Weights of a small image flow-matching model: batches of 64.
Rows from block 3 of a small image flow-matching model, named by matrix and row number. Rows with one number belong to one channel. Each number is 500 + 25 x the weight over its row's rms, rounded and kept within 0 to 999. All counts start at 0. Numbers have three digits each.
After each channel's rows are labels from the 100 images, of 14976 (inputs lightly noised), where the channel reaches its highest value: "patch colour" is the nearest of a few named colours to the mean colour under the peak. Only what is clearly more common there than usual is listed. The data: stained colorectal tissue patches (NCT-CRC-HE-100K).
# convs0: first 3x3 conv (model.enc.1.1.convs.0.weight, 96x96x3x3, each kernel summed), inputs 0-47
# convs1: second 3x3 conv (model.enc.1.1.convs.1.weight, 96x96x3x3, transposed, each kernel summed), outputs 0-47

convs0.25:491477488505545484516529551490503504486480469472511516499557456486502503501502487511503511506495533537516467507507489524463490441477471442476477
convs1.25:492506511543470502495527555516526466497516529517482513431506520520538511455473488506516458509531504470482513517497482463497482495473470501478472
patch colour: white

convs0.37:460485491443502459491494471469498464499445489455488456526504512500486481508492469472506499501493495483532535490471519485518556519499501575514473
convs1.37:520515491522491550480518551505494520505539502497437476506508536511488515496522489500563548504497500521529517502492487467528507544569525529484488
patch colour: purple

convs0.17:459445466452490487499468452460493449514515520519513501474477488508498515533472488470500488522546476518539549489545498541538535510478488476500470
convs1.17:523530524518483509476524482531513551474478480468502499537517505531503545471511519530462491509478500516468529525474513533494464519529545510505551
patch colour: brown

convs0.35:500489509538509465504496517489512540507485537477508524523507486498512483532514532527445506463509487542472524510548516443498487396478500482515516
convs1.35:494496535511491500487484504452493526505476520484509544479488507492516527647473444470503499480507514497473474510519528527495484517509492513499497
patch colour: white

convs0.89:487491515505506451472532520498500513482541459483489492515477477483503514465490495506540470490501543512556507477505527535508507485498513506495520
convs1.89:484504543492482454507497498511468480479483494507490528500474478485530488488486492525463465515510495474504473506483553463492445473495455483446468
patch colour: white

convs0.81:489496508511524431486481505507448553511543529527486509525513489517502439511491503483511487473496506504482533509529491428488508477502529480497450
convs1.81:500495473524472504531498524518502498523519520497472543496479480499480497509517505483574553539488532507506499511523473549522517514480487558456495
patch colour: pink

convs0.67:496498506472473483503517494514463480512520514527517524502485466521501449483515539513491481516492500522496519520504499505504514519495549455481516
convs1.67:483473453488475495513471492473504484489472485520474463492479504489463502513484470476509487475491467494521538469506466505532511494465473441488446
patch colour: pink

convs0.1:498480473479498520507501464461492485503557508499484474488460513473476462497513484465467512516460529553512481499512475494461485532522523456462517
convs1.1:534498510469484499489527473492498451487514479545565469506469516512518508460500520481452471508483486463503526509437547515506479498463492474500564
patch colour: white

convs0.3:506506530521506484492511513531471522471484472460443454485508508520504513496492491484482502470499489474457454486472512421497460507486471554521486
convs1.3:514527535518566531529516520496542528531538517485510477551490498494478501521517516512547559526491525531505500500506492543496509510508516549456524
patch colour: grey

convs0.93:508486492533500536491469523441539560507500499493492495512523510467502545502513483511516522522501501526536483495514486562501516497525509498505531
convs1.93:500509514501523488493502483505476480485453492483491504450510498498508504491494509530448450477518438475478515499489533458491507475445512419510494
patch colour: white

convs0.88:459467463495483510483512495468514548519511536533511470528474520488476484503505474488492574483483525500494492493535461473495497520533459515501429
convs1.88:485489488455514482479504498456466527498473505514537502458492516465495494528500487518480472498512495476523495503453567501544505475537497469524534
patch colour: white

convs0.55:512524538530512488510508512532514513481467475455457456501517514518503522494485464496494503473486462484490499475509515457509490507494475577528507
convs1.55:518534515513548545537528540511530516525547513502514490550517521504480511532522512513510545535491519546496493506502491515480490549547527551518518
patch colour: grey

convs0.43:535502496547494476471532473525495472477499493480496472518501492516486569457508526491444518489478508497458465504503519512471482468483494521492495
convs1.43:471479521471462471484493514456513497492513514514532471476489508493520503571484460485484501486520545491491462509490529505488489502584506535478529
patch colour: white

convs0.29:513505520528507502504507516532500538473493491499466464473491511503498492520507497494481517481469507492459417493486486421470453472473478521524500
convs1.29:518529555506573530538515515502527555520497515506515491553502479485481508546519533513503544553484513518488515511469493522499492491503521511477525
patch colour: white

convs0.21:482466498441499447454500488514473460495496473500509500491485467458479476506488478481461462469484489503479499515471498468507440448480504497486472
convs1.21:519525533519423474485515537506520508482517496497512538533510510499519521448512496527541481516511514491554527500489501535503490508549506567453503
patch colour: grey

convs0.74:519521515531528495485521510536489517480484471480458450482522533524508502496484496486475503484484494489456425482467488417471473501494484522519496
convs1.74:513520543508584536554516518505550523531533520496512479524491490493479513520519524506530539526484519530498527512479495553512504498489522505449532
patch colour: grey

convs0.30:489495493525493459484479484512511518489454501468486530551501484478481515506482463506493486472502471515483507506521462448499488459488513571495499
convs1.30:500502472510487520518496509483519554518534514502489484526505505503490496532490474475546541484501532507520487484544489499530525505529482609488479
patch colour: grey

convs0.95:499524518489498458496512501484423509513505496524487449517494496502492506505473495480500494486526460455505558473474490451521507513518492502503478
convs1.95:505498450481493516507516506584483488498504490520475507424516510522481516434516512517549509526445480508485524516457515519494464512475520491487513
patch colour: brown; black

convs0.7:484483512481450484504470495493477495513437504494498489496488470502507416502479484471465525501516474489506514455487523445503489520520499509496466
convs1.7:508496498492500528482507490542508521523538521499515578492500486487471484448509534518519497530464509521497466487523492580492506471467496488454559
patch colour: purple

convs0.62:520499524534500535524484513517546522462458460480483483496494515510527564495502465504496481507495466484485475488481484529494472481481485505504527
convs1.62:516527524511526540506519484503555472517517510473490501529512510510492519527500513513526499500495529500490541502489531453464507505536516536536511
patch colour: grey

convs0.46:483490495524492518496462529451542545509495514500501489503524501453495522523520481518510520515501490537523468491519476584489521503534493495518517
convs1.46:491502511496521484485501464496470504488466496489497492439502500502505495506488502515442440459521447470478516501489539450504510488446503419531490
patch colour: white