{"conditioning": "none", "lr": 0.0028, "batch_size": 64}
Rows from block 3 of a small image flow-matching model, named by matrix and row number. Rows with one number belong to one channel. Each number is 128 + 24 x the weight over its row's rms, rounded and kept within 0 to 255. All counts start at 0. Numbers have three digits each.
Before each channel's rows are labels from the 100 images, of 14976 (inputs lightly noised), where the channel reaches its highest value: "strongest on" is what is common among them; "patch colour" is the nearest of a few named colours to the mean colour under the peak. Only what is clearly more common there than usual is listed. The data: stained colorectal tissue patches (NCT-CRC-HE-100K). In brackets: how many of the 100.
# convs0: first 3x3 conv (model.enc.1.1.convs.0.weight, 96x96x3x3, each kernel summed), inputs 48-95
# convs1: second 3x3 conv (model.enc.1.1.convs.1.weight, 96x96x3x3, transposed, each kernel summed), outputs 48-95

strongest on: tissue: mucus (52)
patch colour: grey (42)
convs0.63:098119126126132115129147144153154151153156078156068045124135118118094142152142119147123148086133105109160140153108132130070102133116131166167146
convs1.63:141103158139130134126144174130171128117117110114115124088088150135127131090077132158131123127100147136076075123116119064143137151149136154112124

strongest on: tissue: tumour epithelium (34); tissue: lymphocytes (28)
patch colour: brown (46)
convs0.12:114123108125113124124137173125138124112105128132139161114119154131141124086126161182170126124117205081096121137125127120101144154149128127100126
convs1.12:146148154155142133142116083117103148175151142158129130155153145150125160136164103121121157113154126135145146151148154167113153120148168131182149

strongest on: tissue: normal colon mucosa (53); tissue: tumour epithelium (44)
patch colour: grey (57)
convs0.62:184129125132133138130093141118120072132137157130147176141139151155129139127100108118100083127137125150112125062132143138157158097076125127088096
convs1.62:145169198138155131166139052124109134141124137128105118130130130075121137198134110112137134131154099111154156131139133143122131108114120127183134

strongest on: tissue: smooth muscle (56)
patch colour: white (79)
convs0.86:116108150095134084102100143104112126173175116184121117148161135134110167123127093121093150099136132102130138145107140130104102091083132107148137
convs1.86:127109110162132143120144168126139140054116128118125130113118121104134143132124141145144100134096154120091093152135117118152166137131123137073113

strongest on: tissue: normal colon mucosa (69)
patch colour: grey (42)
convs0.18:123115106109131104092135136122090139107106105128121126134133127083146109091118124132124107130136160089113110134108122112105114130144083096105115
convs1.18:170153148109113145131108116115145127110143137119120140109112139131123125179131132121128150119123106123116121134122114115096134130109174131105130

strongest on: tissue: tumour epithelium (52)
patch colour: pink (67)
convs0.78:158127138109116107146133096134123072096084148099158178111109109155150059146092116133112093165134162113113118109131130125151117141134146139092097
convs1.78:137162128135143143088120120115112132114166137160121123139159147086133167118124108111122119124143100113158163138139129153136125106097052108159141

strongest on: tissue: lymphocytes (94)
patch colour: brown (66)
convs0.4:135137119128139124095131083125104106101089166088110150128132105056126144148162157063128130123119139137116112105148141135084186132184087118128158
convs1.4:122127133109123089192114091136103119176161112120130096137143081120111140116133116132123155122135103110150149110110108118095083108125145127148103

strongest on: tissue: lymphocytes (43)
patch colour: grey (74)
convs0.38:098126127108123139102116159130090126093101133100138128129122131116119124077111108121088132115122072134102123122131130135119141106104094116099123
convs1.38:097118129110113095179126072131132138137110141128130144131127101103139118159139126155104111138146102114144152126129135152154107110107163110168140

strongest on: tissue: mucus (41)
patch colour: brown (36)
convs0.17:144126114105112111126143166118141110107119121140134145111109147127140104143118148180156109126126182081109111142121118120103144144130146141100107
convs1.17:149153150146140129151111087115101148172144147166124120161162140140125166130165109118124161115152123130149153147157158164103143117139162135170143

strongest on: tissue: smooth muscle (61); tissue: debris (30)
patch colour: white (98)
convs0.92:091102114105120089095100145115126143139132080147116094132131115117135116120106127148109130102133126103124119135100118106087079102098112105137117
convs1.92:182117126137124144099140168128177131102141146126130135122113163169148120156113142131135126126136126167118114143118144147212143142137140134107138

strongest on: tissue: lymphocytes (51); tissue: tumour epithelium (45)
patch colour: white (58); brown (37)
convs0.26:146126105106153113108116064128081082097116161134177169124116112148142120124132132080112142142145162118103105146134131131120149114135125113114097
convs1.26:221126139114116122146136066102110149121128136125133094124129107125129136158137114130130126136135088133175170134100109130159101094090148112125141

strongest on: tissue: debris (28)
patch colour: brown (44)
convs0.90:104120120109135098109115226118117110131121099129131132130121117133151112089048127149115114141140189095124120128120130127114104132126110126139113
convs1.90:086129174115128120139126051112083146148148125138117110139146125127108156136161100100132148116135118102141141122128135134050138110131119106159147

strongest on: tissue: normal colon mucosa (80)
patch colour: grey (67)
convs0.30:163116148073078082123108122130103109125102125116124150125107139130138081077110140142116099132115110093140122114137124146109108089067125137135098
convs1.30:155151129158141154051142164138148130112124133133127149129124153117155131131110143157131113129127140135119119146135142148191156141143082122130149

strongest on: tissue: lymphocytes (53)
patch colour: white (88)
convs0.54:152119138129120134105121089116127135085116161141148145126131138119135135137081104143129113141109156144112121181138124116044200128133098119121136
convs1.54:137107195142126126158129123132148151088104161120134136142121131142126113167150121120114117138176110143159166111131154154182117120138176126126171

strongest on: tissue: tumour epithelium (58)
patch colour: white (97)
convs0.19:124112095101138090090130141132110130107104122132145124133133128106150115086114141141126106144128157113102102135108113106089091128115096101122119
convs1.19:149119159121115129138127120111143136108153136128112081111120129141129144162133111118144152130150104139140142128108124123166125122096183137105127